config.yaml
crop_scale_min: 1
label_smoothing: 0.2
loss: "cross_entropy"
init: "torch_default"
beta1: 0.9
eps: 1e-06
grad_clip: 0.5
final_lr_fraction: 0.05
warmup_steps: 1440
Rows from block 12 of a small image classifier, named by matrix and row number. Rows with one number belong to one channel. Each number is 200 + 40 x the weight over its row's rms, rounded and kept within 0 to 999. All counts start at 0. After the name is the row's rms in percent of the matrix's.
After each channel's rows are labels from the 100 images, of 14976, where the channel reaches its highest value: "strongest on" is what is common among them; "patch colour" is the nearest of a few named colours to the mean colour under the peak. Only what is clearly more common there than usual is listed. The data: retinal OCT scans (Kermany 2017).
# convs0: first 3x3 conv (model.blocks.12.convs.0.weight, 208x208x3x3, each kernel summed), inputs 0-207
# convs1: second 3x3 conv (model.blocks.12.convs.1.weight, 208x208x3x3, transposed, each kernel summed), outputs 0-207

convs0.86,094,188,198,200,163,206,128,220,188,175,144,212,139,269,79,159,168,223,158,255,178,171,193,147,163,201,162,194,173,173,192,221,179,182,211,160,153,195,236,190,223,182,192,154,162,183,211,180,144,147,196,171,170,143,148,207,203,117,143,190,112,183,201,174,213,280,140,198,141,159,213,181,242,182,258,178,188,227,155,207,196,157,151,164,300,156,183,223,273,169,167,211,198,183,137,189,111,191,152,187,111,147,156,156,186,160,196,136,128,181,207,114,199,149,149,160,224,160,179,170,161,161,162,191,245,203,192,221,197,211,187,190,174,164,188,174,206,162,163,181,162,196,134,184,150,158,151,175,172,168,179,232,160,188,167,263,187,183,129,147,220,188,125,158,170,149,141,211,178,157,185,161,171,156,143,196,157,240,206,158,258,165,166,164,156,280,134,150,190,106,154,162,162,147,242,195,190,135,179,185,169,208,140,211,206,166,183,190,177
convs1.86,084,280,234,316,237,213,193,196,283,193,170,180,185,159,120,187,182,179,256,188,236,195,196,227,195,171,182,201,205,281,196,220,215,201,172,201,199,128,158,351,218,213,177,156,242,192,186,211,177,232,195,201,195,242,218,317,202,175,188,225,181,195,207,200,151,208,256,181,127,239,202,195,207,240,203,205,210,195,166,302,196,211,172,197,192,182,201,212,184,200,179,208,240,191,239,188,214,247,55,244,219,141,201,251,203,134,201,172,256,166,206,241,197,178,245,228,183,136,274,153,199,230,154,217,364,161,176,182,189,169,219,189,206,193,187,208,211,166,122,252,199,201,196,233,156,156,247,205,189,307,194,177,225,204,226,187,210,257,243,211,306,210,239,230,175,228,218,208,171,187,200,153,204,181,220,246,243,180,184,146,248,152,149,126,205,256,187,171,227,263,242,190,256,187,183,160,215,179,201,173,188,223,162,203,145,188,206,211,231
strongest on: finding: diabetic macular edema
patch colour: grey

convs0.115,082,181,226,158,154,226,174,160,205,218,136,134,131,130,97,190,172,194,240,169,159,250,202,190,209,136,152,149,148,177,174,204,150,181,114,223,207,193,150,195,187,176,191,189,149,166,195,200,185,149,185,174,159,136,175,155,230,181,156,207,191,184,184,181,213,80,148,156,120,169,216,223,194,149,171,160,179,188,159,178,184,141,204,154,178,156,162,184,84,177,167,195,188,139,151,183,182,240,121,160,198,191,195,168,174,146,133,154,221,128,192,173,177,168,174,168,177,157,213,164,168,176,150,194,198,186,121,122,175,205,197,226,147,144,201,213,189,203,206,178,200,175,193,160,159,188,173,186,175,151,158,233,149,191,190,124,184,206,158,147,156,135,123,172,211,207,151,228,205,117,182,182,146,156,162,192,151,204,192,185,139,170,110,150,140,147,129,147,204,197,217,213,143,234,106,229,133,202,177,198,162,194,179,169,216,177,146,159,190
convs1.115,063,217,134,261,199,158,211,200,161,222,169,204,196,133,76,197,143,202,167,243,201,202,199,186,129,143,189,174,177,239,188,206,220,202,159,152,239,96,111,133,214,192,208,140,236,207,201,202,223,256,223,202,152,233,212,93,209,193,169,181,255,184,200,202,153,150,183,192,305,114,146,143,197,217,184,201,244,186,154,87,191,196,139,163,186,288,199,198,114,194,136,222,176,169,275,218,256,163,214,170,153,161,212,202,201,182,153,166,170,251,171,205,209,173,246,209,202,202,196,181,200,207,189,195,104,228,157,201,207,197,201,167,197,191,212,133,178,163,208,240,204,201,179,202,181,242,213,201,157,137,202,223,189,202,216,186,201,239,178,197,192,184,187,257,158,197,233,158,132,199,202,168,202,153,294,230,259,207,198,149,288,243,104,196,202,339,202,156,199,190,190,154,201,206,251,188,273,132,201,166,220,189,214,199,204,174,217,190,214
strongest on: finding: drusen
patch colour: grey

convs0.36,119,200,163,165,165,175,211,224,205,158,189,151,124,176,84,196,177,219,180,172,183,159,181,199,196,143,183,179,180,209,190,172,181,221,139,193,96,105,146,218,193,183,180,189,147,166,225,207,201,191,199,196,174,116,122,114,160,133,152,158,234,173,191,205,215,174,144,188,125,181,103,185,98,185,148,192,108,220,184,173,225,222,198,181,254,187,194,213,190,200,181,128,178,189,181,180,115,173,185,203,233,198,191,187,199,174,196,235,204,132,182,148,169,182,192,178,216,187,193,156,174,112,167,214,190,198,187,172,185,137,185,179,176,191,247,202,189,179,202,170,204,183,123,173,165,210,202,231,193,176,184,149,168,194,160,169,190,101,185,133,191,149,143,176,115,125,238,160,206,223,196,198,179,179,182,93,142,198,127,195,176,184,106,208,189,187,161,180,210,194,145,197,169,118,205,175,144,218,200,140,185,194,234,206,68,196,152,161,181
convs1.36,082,171,200,129,196,275,202,198,267,184,224,175,179,195,167,205,249,209,178,260,174,177,197,208,121,186,200,187,179,255,194,209,220,201,214,177,178,159,194,142,204,194,206,203,237,205,209,214,244,191,231,200,240,251,168,128,198,226,220,179,251,199,203,200,53,153,166,202,141,311,197,269,206,194,204,211,261,176,199,164,196,203,114,189,179,96,201,195,205,180,238,182,199,270,180,289,165,195,113,248,184,225,193,181,202,185,285,283,173,230,154,174,200,223,183,215,203,200,194,184,207,230,177,214,160,206,169,206,185,266,192,274,205,216,164,327,172,152,218,164,214,200,223,205,126,241,187,201,231,131,215,163,206,208,187,210,216,227,239,208,174,172,184,209,143,200,102,231,87,202,196,210,192,195,120,259,173,182,206,221,226,118,184,225,204,343,208,188,215,178,213,116,214,164,197,230,246,146,198,163,235,187,244,199,164,181,274,226,202
strongest on: finding: normal
patch colour: grey

convs0.90,145,212,236,198,211,266,207,208,254,259,138,156,255,209,228,203,141,148,189,210,205,265,242,137,155,230,154,236,220,150,205,188,202,167,168,217,275,239,228,215,213,228,209,147,205,230,155,191,200,137,199,219,165,240,261,233,260,257,250,195,183,248,213,189,159,202,243,181,215,138,262,266,255,193,220,209,265,197,163,240,209,206,171,156,225,137,228,163,184,182,143,233,245,129,154,211,288,244,152,167,182,151,217,204,212,206,110,124,211,242,201,252,234,159,157,205,168,215,205,181,244,281,209,160,224,209,263,236,234,245,237,277,185,157,186,244,205,225,179,220,147,204,263,214,235,176,208,169,171,194,202,274,208,199,225,202,213,245,154,229,204,234,261,164,318,255,125,250,154,139,218,175,233,165,146,272,240,214,244,171,221,141,204,175,170,199,182,150,216,193,254,171,211,304,188,258,242,197,196,241,181,217,180,201,287,209,234,258,229
convs1.90,185,205,181,195,186,198,200,192,220,118,201,211,245,129,221,201,217,198,167,222,216,202,197,219,214,105,208,146,206,223,199,186,184,200,215,159,92,102,100,163,194,203,198,217,170,217,197,205,221,197,205,199,195,118,97,151,208,281,262,101,224,176,199,197,186,199,104,171,221,234,249,190,256,206,149,186,315,203,212,181,204,194,200,204,209,174,200,202,180,202,212,139,160,219,194,215,105,189,204,200,172,229,208,213,201,191,210,211,172,244,210,132,207,226,186,181,198,188,207,195,199,348,192,169,175,209,184,191,205,237,212,197,202,193,149,192,210,226,198,227,224,198,286,209,202,192,218,203,230,156,195,103,175,196,222,166,189,302,179,274,193,177,222,190,65,149,174,267,207,197,200,208,215,207,183,301,175,232,267,241,275,165,228,210,198,190,201,199,154,174,137,205,184,94,207,188,260,174,199,186,189,191,201,200,85,235,169,186,212
strongest on: finding: drusen
patch colour: grey

convs0.197,094,188,165,181,138,194,201,167,178,194,172,194,150,188,165,209,178,239,174,170,154,160,157,150,135,169,171,164,143,176,194,195,134,225,206,201,207,170,185,204,186,181,166,155,154,162,238,197,119,175,156,193,159,156,184,189,167,168,158,165,87,185,164,207,140,241,155,181,155,176,200,135,207,159,200,168,185,206,164,174,168,210,113,170,202,173,145,224,218,190,173,205,197,186,157,147,187,138,130,141,89,139,181,157,197,148,191,172,93,164,162,168,180,159,152,158,231,148,120,175,173,178,146,226,147,164,180,231,187,205,197,163,167,178,172,146,166,148,121,175,152,186,180,166,212,141,163,252,171,140,140,202,135,215,162,201,191,186,160,164,186,153,156,153,212,177,171,214,135,204,187,156,186,161,161,213,134,176,192,141,175,175,166,159,164,171,158,168,166,96,175,123,130,218,175,145,164,94,201,202,157,170,163,181,224,179,126,159,198
convs1.197,082,240,196,212,276,201,202,185,249,198,203,182,184,268,119,204,179,194,292,52,186,193,196,165,142,246,202,266,193,167,172,230,235,195,211,242,197,241,259,206,226,218,213,179,169,166,195,202,188,208,209,200,235,277,181,287,209,196,199,254,177,201,204,204,191,275,265,189,164,201,194,225,196,170,201,168,149,162,188,312,206,205,149,189,108,209,205,199,242,195,177,190,306,192,184,227,212,206,79,300,232,196,204,151,200,223,196,172,216,123,171,254,203,179,195,268,195,237,230,216,198,161,280,252,290,235,242,197,188,147,226,216,204,190,178,217,168,188,166,219,161,198,219,181,207,193,222,192,202,284,221,196,276,194,155,244,203,199,266,190,261,226,256,220,218,195,244,205,162,202,201,205,201,202,222,192,212,199,202,188,126,181,284,199,207,111,188,201,206,209,249,141,311,191,113,211,145,218,200,261,236,180,190,203,170,127,237,225,209
strongest on: finding: diabetic macular edema
patch colour: grey

convs0.180,110,202,163,166,161,176,213,212,205,153,188,151,120,171,79,202,173,217,179,171,179,153,179,200,192,138,181,182,175,215,188,177,180,213,147,192,102,111,143,212,195,185,182,186,147,166,219,203,201,189,200,190,170,115,127,116,162,140,150,160,240,167,188,203,210,173,144,184,118,176,103,183,97,181,142,187,112,223,181,172,220,221,196,179,254,185,189,218,191,192,179,129,177,187,180,180,119,170,181,204,238,195,191,185,192,172,192,243,205,131,183,152,163,180,189,182,214,182,189,157,173,119,160,209,180,200,186,168,179,139,189,179,172,192,242,203,190,195,199,165,201,176,129,172,169,208,204,220,186,173,181,147,164,192,162,165,194,107,186,134,198,147,136,173,123,126,243,158,203,223,190,192,177,176,181,94,138,196,130,193,171,182,103,200,189,180,157,178,214,192,150,192,164,126,201,171,140,222,196,145,182,198,226,202,69,197,162,163,181
convs1.180,072,163,191,150,190,265,200,196,255,186,231,168,187,194,168,206,256,206,184,291,178,181,196,222,138,181,213,181,180,274,194,205,219,202,207,176,181,146,182,120,205,199,205,209,222,204,207,217,244,181,230,202,247,264,173,126,199,225,221,199,258,200,204,200,56,139,164,199,163,311,203,253,212,203,197,215,260,177,210,154,196,203,125,206,172,107,199,198,192,184,245,177,195,277,182,278,169,194,116,259,177,229,196,182,200,173,288,284,167,233,158,168,201,228,176,218,203,193,193,174,205,233,164,223,172,206,166,204,189,279,192,262,199,205,160,305,172,155,222,162,225,200,220,210,102,240,188,202,235,125,212,159,205,205,182,207,215,240,211,218,175,168,195,205,145,194,110,233,97,200,195,228,194,205,130,273,183,183,208,223,228,115,201,217,203,345,214,203,211,175,226,136,220,161,212,228,240,141,199,171,231,188,242,199,158,171,262,219,203
strongest on: finding: normal
patch colour: grey

convs0.189,099,184,170,153,150,198,199,167,200,201,171,206,139,189,194,224,175,232,187,167,165,166,177,153,138,167,172,155,141,169,198,192,145,237,193,210,207,174,187,208,180,178,172,153,164,155,225,186,119,170,157,183,159,152,185,210,175,162,170,177,74,180,162,204,133,236,170,168,166,173,213,151,224,167,192,173,182,196,165,172,169,189,122,171,210,170,133,209,218,169,171,212,194,187,151,156,188,135,133,138,75,137,172,156,192,150,192,159,83,166,157,166,170,158,151,153,231,152,120,187,172,158,157,228,164,161,179,225,201,196,200,176,178,179,167,150,161,150,118,156,146,187,171,175,232,139,154,239,175,162,153,204,145,218,166,198,185,179,145,177,211,161,160,155,200,168,155,221,138,201,181,159,190,162,156,211,170,184,200,138,193,172,184,160,169,176,172,167,155,85,170,124,141,208,187,152,162,90,201,186,164,166,146,178,219,188,127,138,189
convs1.189,090,257,201,179,295,205,202,191,245,190,190,160,178,266,161,197,165,191,300,112,176,193,192,177,155,267,188,261,172,163,182,227,247,197,235,231,199,269,273,221,246,216,210,169,196,143,193,194,216,222,222,200,218,275,182,279,216,211,195,237,218,207,203,200,205,269,261,195,155,193,154,206,160,170,221,151,180,172,176,288,204,211,170,175,110,223,204,198,235,189,161,219,314,182,205,207,200,179,115,293,198,201,206,144,203,253,183,174,169,98,167,261,197,175,204,301,195,244,207,232,197,157,287,272,275,238,260,197,180,143,221,211,212,206,184,202,157,176,187,190,182,196,229,176,176,205,230,200,178,259,228,211,307,194,144,244,205,167,232,168,237,260,267,228,206,210,224,183,166,192,201,174,196,188,236,167,221,190,185,192,140,188,260,173,205,173,180,190,220,199,255,161,321,181,131,196,137,143,199,246,233,193,198,204,203,121,244,231,212
strongest on: finding: diabetic macular edema
patch colour: grey

convs0.190,096,115,187,195,196,174,185,187,204,238,161,168,108,168,64,171,157,232,241,183,188,175,207,171,157,139,165,180,159,175,188,183,174,211,93,214,231,128,150,248,173,168,188,150,160,141,221,202,154,161,185,179,153,131,203,160,203,212,207,192,152,192,172,189,150,117,209,162,126,165,242,181,214,154,158,201,186,197,162,188,185,165,138,160,210,161,134,200,122,181,155,224,205,163,139,154,222,197,133,208,159,146,175,198,191,187,170,192,168,145,178,218,187,156,155,202,216,197,140,139,173,125,196,210,201,185,172,160,181,176,187,199,167,172,170,144,181,160,143,171,162,188,209,190,196,143,103,223,169,185,179,208,198,201,199,142,181,142,113,191,191,154,121,150,188,157,184,221,155,165,182,162,158,156,154,176,122,195,226,142,161,172,113,140,177,183,126,157,197,138,220,153,198,241,182,183,127,173,178,141,170,186,153,167,184,190,147,126,178
convs1.190,077,167,191,184,276,200,198,189,184,182,196,217,167,163,142,191,205,196,102,247,179,199,205,208,193,133,193,207,168,247,155,218,247,203,143,145,201,116,128,179,277,205,208,196,288,132,193,214,205,217,237,194,224,352,219,156,215,211,200,216,221,201,199,202,177,176,252,180,199,224,153,185,173,167,188,96,218,171,209,141,188,200,166,188,173,184,201,198,176,188,198,230,275,211,193,221,172,147,42,220,209,195,211,161,205,262,198,183,165,125,181,208,202,217,188,233,189,260,215,161,209,139,321,211,109,245,222,199,200,170,203,190,208,210,177,206,184,153,177,265,194,198,220,183,213,283,176,197,189,166,250,245,283,213,192,194,210,193,198,175,164,291,179,190,203,222,223,172,203,185,202,212,197,211,198,180,300,186,182,185,290,151,125,238,212,305,205,177,248,195,227,174,288,208,210,180,179,154,203,161,240,181,237,202,231,106,226,224,206
strongest on: finding: normal
patch colour: grey

convs0.200,113,152,217,189,166,180,126,203,170,157,147,180,216,266,199,127,166,193,105,260,170,171,171,147,151,229,161,226,218,157,186,179,170,170,218,140,133,235,238,152,215,178,169,144,163,233,176,177,129,147,175,170,165,200,142,200,197,137,138,170,123,189,191,166,211,280,160,230,198,153,163,151,217,179,226,185,196,179,154,236,223,164,162,161,265,149,208,205,260,186,164,181,206,178,149,175,127,158,157,182,118,139,196,167,183,174,191,161,116,225,178,120,196,146,142,153,192,186,158,169,159,212,183,161,224,186,244,228,183,214,167,172,172,178,205,133,179,191,150,177,151,176,129,179,137,126,114,162,133,183,174,228,176,145,172,240,178,233,172,159,191,223,171,154,189,197,171,192,168,166,185,131,181,154,143,219,156,210,157,148,262,152,204,166,169,256,151,153,189,115,139,149,186,137,238,180,224,136,170,230,155,180,182,212,219,164,202,244,188
convs1.200,113,257,232,239,222,204,199,190,254,190,146,250,218,146,176,185,142,172,253,87,245,197,206,199,204,161,163,156,233,227,202,219,222,201,212,212,179,124,168,289,174,226,179,143,246,245,175,190,137,255,196,200,156,169,215,249,188,178,187,157,161,152,205,204,208,242,186,168,191,177,247,198,250,259,188,197,259,216,150,290,176,204,199,174,186,213,198,213,202,207,153,158,166,160,253,200,206,270,99,207,221,129,201,269,198,113,142,167,259,257,221,231,208,170,253,210,181,133,296,169,195,253,130,203,290,142,153,166,198,164,232,188,216,192,185,199,249,172,99,286,152,205,188,225,176,188,243,206,183,276,217,163,201,208,250,178,208,227,252,221,278,158,211,257,166,185,219,220,213,166,199,191,209,152,228,274,251,206,226,141,259,230,168,172,214,184,176,143,191,254,210,204,209,178,140,169,304,222,202,175,192,220,145,198,137,193,217,173,240
strongest on: finding: diabetic macular edema
patch colour: grey

convs0.39,128,198,229,151,140,201,151,199,155,163,175,200,231,245,196,140,196,194,83,234,158,171,179,171,182,229,180,233,220,172,185,166,153,161,231,146,127,228,238,154,207,195,158,178,122,239,171,171,177,181,141,180,184,214,116,209,186,83,106,182,142,192,207,175,217,271,135,240,184,185,176,170,228,183,236,173,210,162,177,242,193,175,181,181,249,177,201,197,253,192,189,192,210,201,176,194,95,151,184,136,132,170,206,161,195,136,218,167,128,234,143,82,204,172,173,91,175,173,185,182,179,239,159,173,165,158,243,227,190,221,174,186,174,193,208,177,137,196,182,175,183,192,90,158,138,168,175,158,180,162,156,229,143,160,106,237,201,232,181,110,191,226,184,176,204,216,178,214,199,197,197,176,186,176,171,233,173,204,159,175,232,179,188,185,174,232,163,180,163,125,102,181,153,144,242,183,239,161,177,231,159,154,197,205,236,125,197,222,189
convs1.39,114,271,244,198,175,216,200,203,276,164,127,185,190,191,177,180,136,185,159,136,253,182,198,217,200,225,152,203,204,218,216,202,164,205,231,177,164,224,215,293,194,198,176,139,295,197,189,203,187,271,182,201,137,204,160,256,204,231,252,197,184,171,202,198,127,236,167,182,178,195,223,195,202,270,213,219,209,213,140,291,200,214,217,160,165,216,200,209,238,211,134,197,179,162,283,175,156,252,132,183,214,128,196,287,199,129,179,172,235,206,227,156,200,140,266,167,187,119,260,202,197,222,104,184,314,154,193,176,195,163,218,197,223,208,213,192,240,137,142,195,191,201,232,242,152,146,252,208,185,261,167,192,165,211,237,201,213,190,241,254,259,197,230,268,191,202,213,209,172,173,200,161,200,137,257,211,246,185,230,122,200,199,114,152,209,336,167,132,218,271,166,205,169,175,138,160,212,188,198,131,150,228,176,199,193,201,247,191,242
strongest on: finding: diabetic macular edema
patch colour: grey

convs0.160,075,160,161,258,162,182,163,225,187,177,184,218,235,206,222,205,156,208,257,193,153,171,162,152,125,207,161,244,185,191,159,144,160,208,205,159,178,176,202,243,253,180,169,141,179,262,179,178,151,169,163,168,153,238,167,221,152,175,159,209,99,123,186,184,141,253,191,186,213,158,185,171,201,184,122,175,222,159,151,224,192,224,162,157,288,165,176,198,218,148,153,193,282,179,161,166,173,144,164,189,99,137,186,161,192,178,194,163,102,301,166,167,134,145,144,170,217,172,136,186,147,219,177,199,236,201,250,249,203,167,173,177,191,190,208,157,185,158,134,165,138,168,154,180,219,156,146,208,169,181,152,184,180,162,207,200,158,193,154,165,207,267,124,140,204,174,171,192,136,246,176,160,197,149,157,183,160,167,182,143,205,153,201,176,198,173,171,168,207,122,184,128,181,164,182,162,257,98,177,197,133,165,210,198,196,204,148,236,130
convs1.160,096,142,280,226,197,234,203,190,204,198,192,256,208,193,116,198,155,200,280,163,214,195,202,191,150,194,193,176,214,142,210,224,206,197,186,263,155,154,195,222,169,216,206,166,193,258,206,162,92,242,179,197,207,179,197,213,186,224,181,128,206,209,202,200,210,286,177,197,146,152,302,242,286,211,204,256,237,220,156,270,181,198,185,161,182,246,200,208,222,195,157,123,185,161,217,236,167,228,119,246,192,184,210,223,205,125,145,190,192,244,214,190,187,159,217,167,202,151,262,195,191,233,150,239,248,155,149,191,200,134,226,229,192,196,155,285,226,206,117,280,113,199,202,198,123,282,139,205,111,235,193,145,162,181,212,220,180,222,217,217,253,132,132,235,139,232,231,262,165,205,204,152,209,164,237,269,258,230,239,173,238,259,226,170,182,138,211,179,151,160,209,151,152,145,186,219,287,212,203,242,201,187,171,201,127,191,178,170,191
strongest on: finding: diabetic macular edema
patch colour: grey

convs0.191,093,79,142,265,183,147,198,172,179,198,187,171,158,167,137,202,171,235,246,169,177,156,161,177,140,184,179,187,176,187,186,176,179,218,172,190,227,182,193,191,201,220,184,143,169,190,220,197,123,174,163,179,164,174,208,176,172,210,199,187,124,144,177,203,121,165,196,184,190,180,200,150,187,186,76,176,187,186,167,181,185,213,137,170,245,175,181,196,150,172,171,182,236,175,159,111,222,156,126,215,139,146,167,180,206,178,181,215,128,190,159,213,161,159,159,190,235,173,119,152,180,169,168,226,216,176,182,211,195,125,201,162,182,188,172,109,165,178,121,182,161,170,205,180,227,120,85,230,154,173,171,156,172,190,182,132,167,164,151,187,195,173,110,151,220,127,210,181,125,199,166,149,187,164,169,183,101,183,194,138,169,178,148,152,196,163,152,174,208,138,208,136,169,224,167,155,157,122,187,168,175,166,152,170,198,194,188,208,107
convs1.191,079,106,236,283,228,215,190,187,178,204,213,245,177,211,78,190,175,202,171,122,184,206,199,176,141,194,220,230,164,187,161,224,215,198,160,186,153,165,182,197,223,230,226,158,271,184,202,199,122,220,220,199,227,285,194,211,203,187,209,188,238,210,195,200,174,249,221,169,180,149,254,194,226,207,185,190,246,186,200,217,182,194,164,197,158,260,195,199,169,188,177,150,252,178,204,213,160,155,94,334,183,149,214,138,203,255,166,172,147,153,179,205,197,180,210,205,199,261,262,165,202,223,316,210,194,280,217,203,216,190,215,194,181,189,162,253,176,196,130,264,139,202,191,153,143,263,141,209,183,178,213,189,254,195,159,203,205,194,221,176,209,210,95,221,146,229,257,246,152,201,202,229,201,210,249,224,340,193,216,138,193,238,161,233,192,198,224,207,212,203,247,148,209,113,197,197,235,138,202,241,228,146,222,202,154,84,126,208,197
strongest on: finding: choroidal neovascularization
patch colour: grey

convs0.188,096,115,145,280,190,156,189,170,175,196,185,183,143,146,100,199,166,221,261,156,185,155,165,191,145,146,170,175,156,213,182,176,184,209,141,189,213,139,151,223,199,216,177,149,188,182,210,194,145,176,165,175,158,168,203,173,150,196,205,186,145,144,187,199,119,122,212,205,142,177,190,163,171,188,74,183,185,175,164,167,191,172,161,162,267,173,177,192,111,178,162,178,233,168,161,131,209,181,140,245,163,150,175,185,212,179,182,220,161,192,153,205,153,157,159,181,214,180,135,165,176,145,168,225,211,170,157,219,173,110,192,169,170,187,209,141,160,181,137,195,166,176,187,178,207,137,124,206,155,181,182,150,179,181,174,114,175,129,154,186,207,184,117,149,198,128,223,179,134,212,168,155,179,160,173,146,127,199,200,149,164,175,130,150,174,155,146,171,187,165,186,145,180,196,159,163,153,150,185,147,179,155,169,161,151,184,203,174,118
convs1.188,077,101,230,253,218,214,189,183,161,191,219,235,176,197,116,198,180,205,152,214,176,209,205,210,162,172,214,204,150,209,179,210,214,200,158,202,116,182,148,174,225,229,233,181,280,186,207,189,156,217,206,198,240,280,205,170,194,179,177,158,237,205,198,202,215,209,242,169,232,162,268,184,236,178,182,222,173,201,186,159,182,188,177,188,176,251,195,196,154,198,168,148,280,175,198,185,139,169,97,333,181,160,209,139,204,276,169,179,165,127,185,191,197,160,210,180,203,256,253,158,198,215,312,241,164,249,187,206,223,185,207,190,176,196,169,234,172,186,134,236,137,202,179,145,122,290,137,214,141,188,199,179,222,186,171,183,210,220,225,150,157,231,70,215,195,221,244,233,181,203,203,234,198,209,234,252,348,181,216,145,196,243,139,263,184,255,235,209,201,206,254,167,178,144,191,205,176,93,202,223,229,157,238,201,149,133,175,214,185
strongest on: finding: choroidal neovascularization
patch colour: grey

convs0.196,070,139,195,170,179,175,180,167,232,209,158,177,105,139,71,190,170,226,257,171,175,190,194,180,180,124,164,170,139,174,190,197,161,201,92,201,210,157,137,220,176,180,185,164,167,147,217,200,154,160,173,172,147,141,182,165,194,171,171,203,160,173,179,188,166,89,180,160,145,175,225,177,209,147,160,187,187,193,160,166,185,130,159,159,175,164,134,189,99,187,164,215,197,160,139,148,185,211,113,197,170,160,183,188,177,170,175,175,192,148,178,175,172,159,159,185,209,182,164,144,173,144,177,223,213,177,144,151,183,173,202,185,151,162,178,157,177,178,165,167,182,188,178,176,188,160,130,218,174,178,170,195,175,195,194,128,182,158,127,173,202,144,112,152,171,155,164,208,175,153,175,166,151,153,155,181,116,197,222,153,148,181,109,131,165,165,116,156,190,169,198,175,177,210,143,192,139,180,176,157,166,183,149,165,195,195,137,134,173
convs1.196,046,194,169,282,246,173,207,199,172,227,207,199,173,166,98,194,198,197,129,224,184,207,202,184,172,145,214,204,160,254,150,215,244,203,145,134,257,96,105,172,264,197,214,170,201,143,195,222,190,201,242,197,224,313,229,145,208,176,186,309,231,202,200,200,184,175,272,191,237,188,113,161,167,192,178,138,187,172,198,131,197,201,133,219,162,210,200,197,163,187,190,227,286,215,212,234,239,135,170,221,179,155,205,153,200,221,195,190,168,114,161,232,209,201,206,276,195,252,219,175,201,151,271,218,136,243,207,196,208,182,210,172,195,183,221,170,176,140,186,215,203,199,185,187,238,248,196,200,194,155,234,249,278,210,229,199,208,195,181,198,208,278,176,211,217,218,198,138,202,190,203,220,200,217,219,207,274,193,173,119,286,213,223,231,207,336,211,205,254,220,232,173,297,265,237,179,186,110,201,179,251,184,237,199,282,146,230,229,219
strongest on: finding: drusen
patch colour: grey

convs0.60,096,158,148,216,167,178,170,160,189,192,161,184,131,136,81,187,157,223,248,151,180,155,179,195,167,133,152,182,160,221,186,174,168,186,147,195,189,138,143,235,201,210,173,156,167,179,222,205,171,161,175,164,139,149,176,163,166,166,176,185,180,131,173,185,168,118,186,185,125,166,180,187,161,176,93,182,170,197,150,168,191,161,174,143,283,158,177,200,110,169,152,173,206,154,143,158,174,183,127,248,192,159,167,186,194,175,168,228,185,169,160,177,128,147,155,180,213,179,171,159,163,156,155,215,225,187,160,204,168,142,205,185,150,172,218,179,172,176,171,180,183,164,161,166,199,158,157,189,148,177,174,174,164,180,162,113,169,134,164,158,209,176,113,137,180,135,223,193,166,185,160,150,165,139,154,150,140,207,186,165,167,168,115,156,152,153,123,148,191,183,174,173,167,173,168,172,146,175,178,152,170,177,166,166,150,179,169,155,123
convs1.60,059,147,224,237,228,190,185,181,186,185,219,222,172,200,116,206,197,203,165,235,172,208,208,284,178,154,214,210,147,315,162,204,237,196,159,166,151,154,113,205,226,230,231,186,246,174,206,209,219,222,215,198,263,299,216,188,205,176,167,197,272,189,201,205,235,224,251,161,264,197,207,160,200,151,191,199,161,200,191,170,194,189,168,181,194,218,198,195,172,190,184,167,277,200,177,178,168,167,52,354,154,164,205,134,202,256,193,208,155,145,171,199,200,190,204,178,201,251,228,141,200,206,283,251,183,252,196,205,223,167,209,178,178,192,170,185,161,162,167,191,200,202,178,163,110,307,164,214,115,169,210,195,205,188,188,194,214,229,197,161,143,241,101,195,231,208,210,203,208,198,201,217,205,215,201,233,309,172,214,173,207,182,178,292,189,242,236,191,225,213,244,187,205,197,149,202,152,52,199,217,230,166,275,202,186,120,198,196,205
strongest on: finding: choroidal neovascularization; finding: drusen
patch colour: grey